Weights of a small image diffusion model.
Model: activation gelu, widths [64, 128, 192, 256].
Training: muon at rate 0.0035, 7800 steps, batches of 256.
Data: 50862 training examples, 39.3 epochs.
Rows from block 2 of a small image diffusion model, named by matrix and row number. Rows with one number belong to one channel. Each number is 128 + 24 x the weight over its row's rms, rounded and kept within 0 to 255. All counts start at 0. Numbers have three digits each.
After each channel's rows are labels from the 100 images, of 14848 (inputs lightly noised), where the channel reaches its highest value: "responds to" is what is common among them; "patch colour" is the nearest of a few named colours to the mean colour under the peak. Only what is clearly more common there than usual is listed. The data: photos with spoken descriptions (Open Images, Localized Narratives).
# convs0: first 3x3 conv (model.enc.2.0.convs.0.weight, 192x192x3x3, standardized in use, each kernel summed), inputs 0-95
# convs1: second 3x3 conv (model.enc.2.0.convs.1.weight, 192x192x3x3, standardized in use, transposed, each kernel summed), outputs 0-95

convs0.141:119129107134170093121130104122120121134109125067138085106123154146122104138136120115149142135106094123125144128120121102148113105120154137100147146130131129109094127127159131112131132096144125158107106128129128136124163153135141173129148121125184135066130113145144139135130128193160163196
convs1.141:131123119104121153123129153116124117083100120135103152127132157112106136079079078134107112112147115122144145088144176112111144162128158136093136115181090100110161117120115129126136147121158137146162128130147145132191126146107176106168153134147100175152119145153124127115112132126106147114
responds to: text has "trees"; text has "sky"
patch colour: black

convs0.178:096102156129152107114134117157130095115134124146148128142144129138143110093139135125115082150126145092114124088137084118105133109136170136116121124146090139143137134140110148101115133048108110163142121160157157125109110124153144124105126117109122146109135146123148141095139126153127123157
convs1.178:126131118103127126159131117122132106143149130142088125129114100117119125123139139134163148126108124116113085157155113140126129090137129117120106160141083146106068108154130143120163109151137149102133180124115110124095110173115125158167149120102142096119144114142135164119127135103105140153
responds to: text has "sky"
patch colour: white

convs0.140:137124153119113141182088172147110141125107141133124213161140160083141054149140115143149120153178140142078145107164127130136119126124167152128123126132135137114135131129094142090091127106145148132146134112130105139108114115156106153122128136111117113124081152143139111108149139118127021137
convs1.140:140129159144124121154130085127117131141152118106174097171138140159164027114163162131121127102086115160110131148123135125111119147121141158133126162109132139138139131121107110178149114122132122126120120126113142132122139147098083115124116130151135042121159142112135142140115121159103035157
responds to: text has "red"
patch colour: red

convs0.3:108114142144147146091121133167136095128153131103126134138131123126132137125131156159124121157124144152137128131134126143156144159178156163143140134114106119145140132142116137085124135157108107106134126139120161111128145085119139119135111113111109069131111197138137125132147123134127129153
convs1.3:155150130111174130095145144112149091120144154136119123131120086105124072062146152138132122158118126123098085078130117097147133124121101145158159109115114126132131139145146133143131106135122123089154134078123106134126125165123108088140138122143152083109124088143126126122098126086192115124
responds to: text has "sky"
patch colour: cyan

convs0.29:122103075131131142118138118134110126116126113118127122157114119132126114122092119106133162105171114073121116126104132117111216122201113077109112122128128134130130123131176117180195115120139129118115129126119134095131111112125155108119116174126163145136195134118099148114196179136152142136
convs1.29:114168122119104104127159145149146126127113138132136124133146118120131130137104115104110133136080124113156134139153120107148046133105146121050119134102115128119134112121073125060079169124123125118165131130161129172127110111131206135132132109109096115123068139154118120121120073132132122114
responds to: text has "plants"
patch colour: green

convs0.44:119148140134174125209108059117096104102126130168111136131175135132125152168146137118127160165114180095131122075131213111097123156134185127138124123088108139135111120132105107117130101124112130151131135098131153125102089136110136125132107138141142108108140143106117147132147139104116115139
convs1.44:110118103119184131136188205146122113124103135144098162114109157117136133142149147144119130086129096162145101165130113155123126133113075131133132042133103135135128183113138132131077141127130108147142108124149165089132141112135141116129133129161143139103160116150129135124073094098079159119
responds to: text has "trees"; text has "sky"
patch colour: pink

convs0.61:119154101153149089111116108126140139133154137119113043104157140188121172151105136106158121095007117132178147154118142102092077100124151124128140103112116131134126116137183105154161138124129113092121154113126117108137132154116170107144147097119076152107143120099125138122158120135137183116
convs1.61:094125103157120147162147152121135142142119100129120221075130127075159129160142097120074161119160139129129116116132097105144145106114093120113169124083128095102133160136100069110120106112120143136112148146128138152114113111137149128133112112141113097142143105111096129129152119143117093107
responds to: text has "plants"; text has "grass"
patch colour: white

convs0.91:128127124122122120106123103110117149146086110143132111114186081128125120152136142144161125160097173120108144114138073149078107115134139145124116128099153133142147147124151167139139183144138132146113156136148179112122091179142131111115126125124133078090126150102130115118157151139125087098
convs1.91:136130116103153120201137120139121143108128168162161102123121040117149159138142161117077180084170138147144122146106068130154141105153046140124131109082139127111149158139133110148085125104127138128140144130118146137167110097121103101138135131160131092148121144114118118062133123100149125104
responds to: text has "sky"; text has "buildings"
patch colour: white

convs0.136:117127086157140088129161134128081141121151131130135140091179048134141123153117170099105123129113134117112110132138106118041108103125157131148118123135162123122108139115114144118178133139096123148132117139165130144088113103115149148125129123160102135088210136132149166093075127177129110138
convs1.136:143127092105181140135145117187083111114135140131128116108152086134089124143130117162149168136157125142178112158155055108180135107124071149107113078088112121107135150122127160111068162163155156095123114140107114126187113110140168129134115157119128130115123160146156156127130147122129135089
responds to: text has "sky"; text has "trees"; text has "grass"
patch colour: white

convs0.126:149141154135089160100107123105097129117152127080157121140118156117108128138141147118135116147122166118170126086133115148124105109125138120145137137129179129084110141101115142117155130144125097161124131124147114115119143135162175133179111135140116105088135132122097124093123111142139146134
convs1.126:129167138111172155140106105120116127095109125166140122166129113165120123142139152161156182139141112130160114133124080152123139070119099106114123104102147130148052128196100123141107095113112119098136079117106072102115137136133124150080139125124131119139128105143126102122144147143126150054
responds to: text has "sky"
patch colour: grey

convs0.87:123128101113139162131134011178113118121131145116139151116121138110121142127132141116135129094195096125144121143125149110131156119117126124112117143088112107135143139123124113113124145110140131110146120121126125125068166114146124163122129116123135167143126121128134120131105117123081096113
convs1.87:162140132151116123088135156123149120125157162153121056127110139157162167099144118096137167141116146122165173110129135104145142104128137132137133164027127131130104132131133137111108115160103130143114131123130127153082118103142154138132142140154109162120102130058159132127145143169122103128
responds to: text has "holding"
patch colour: blue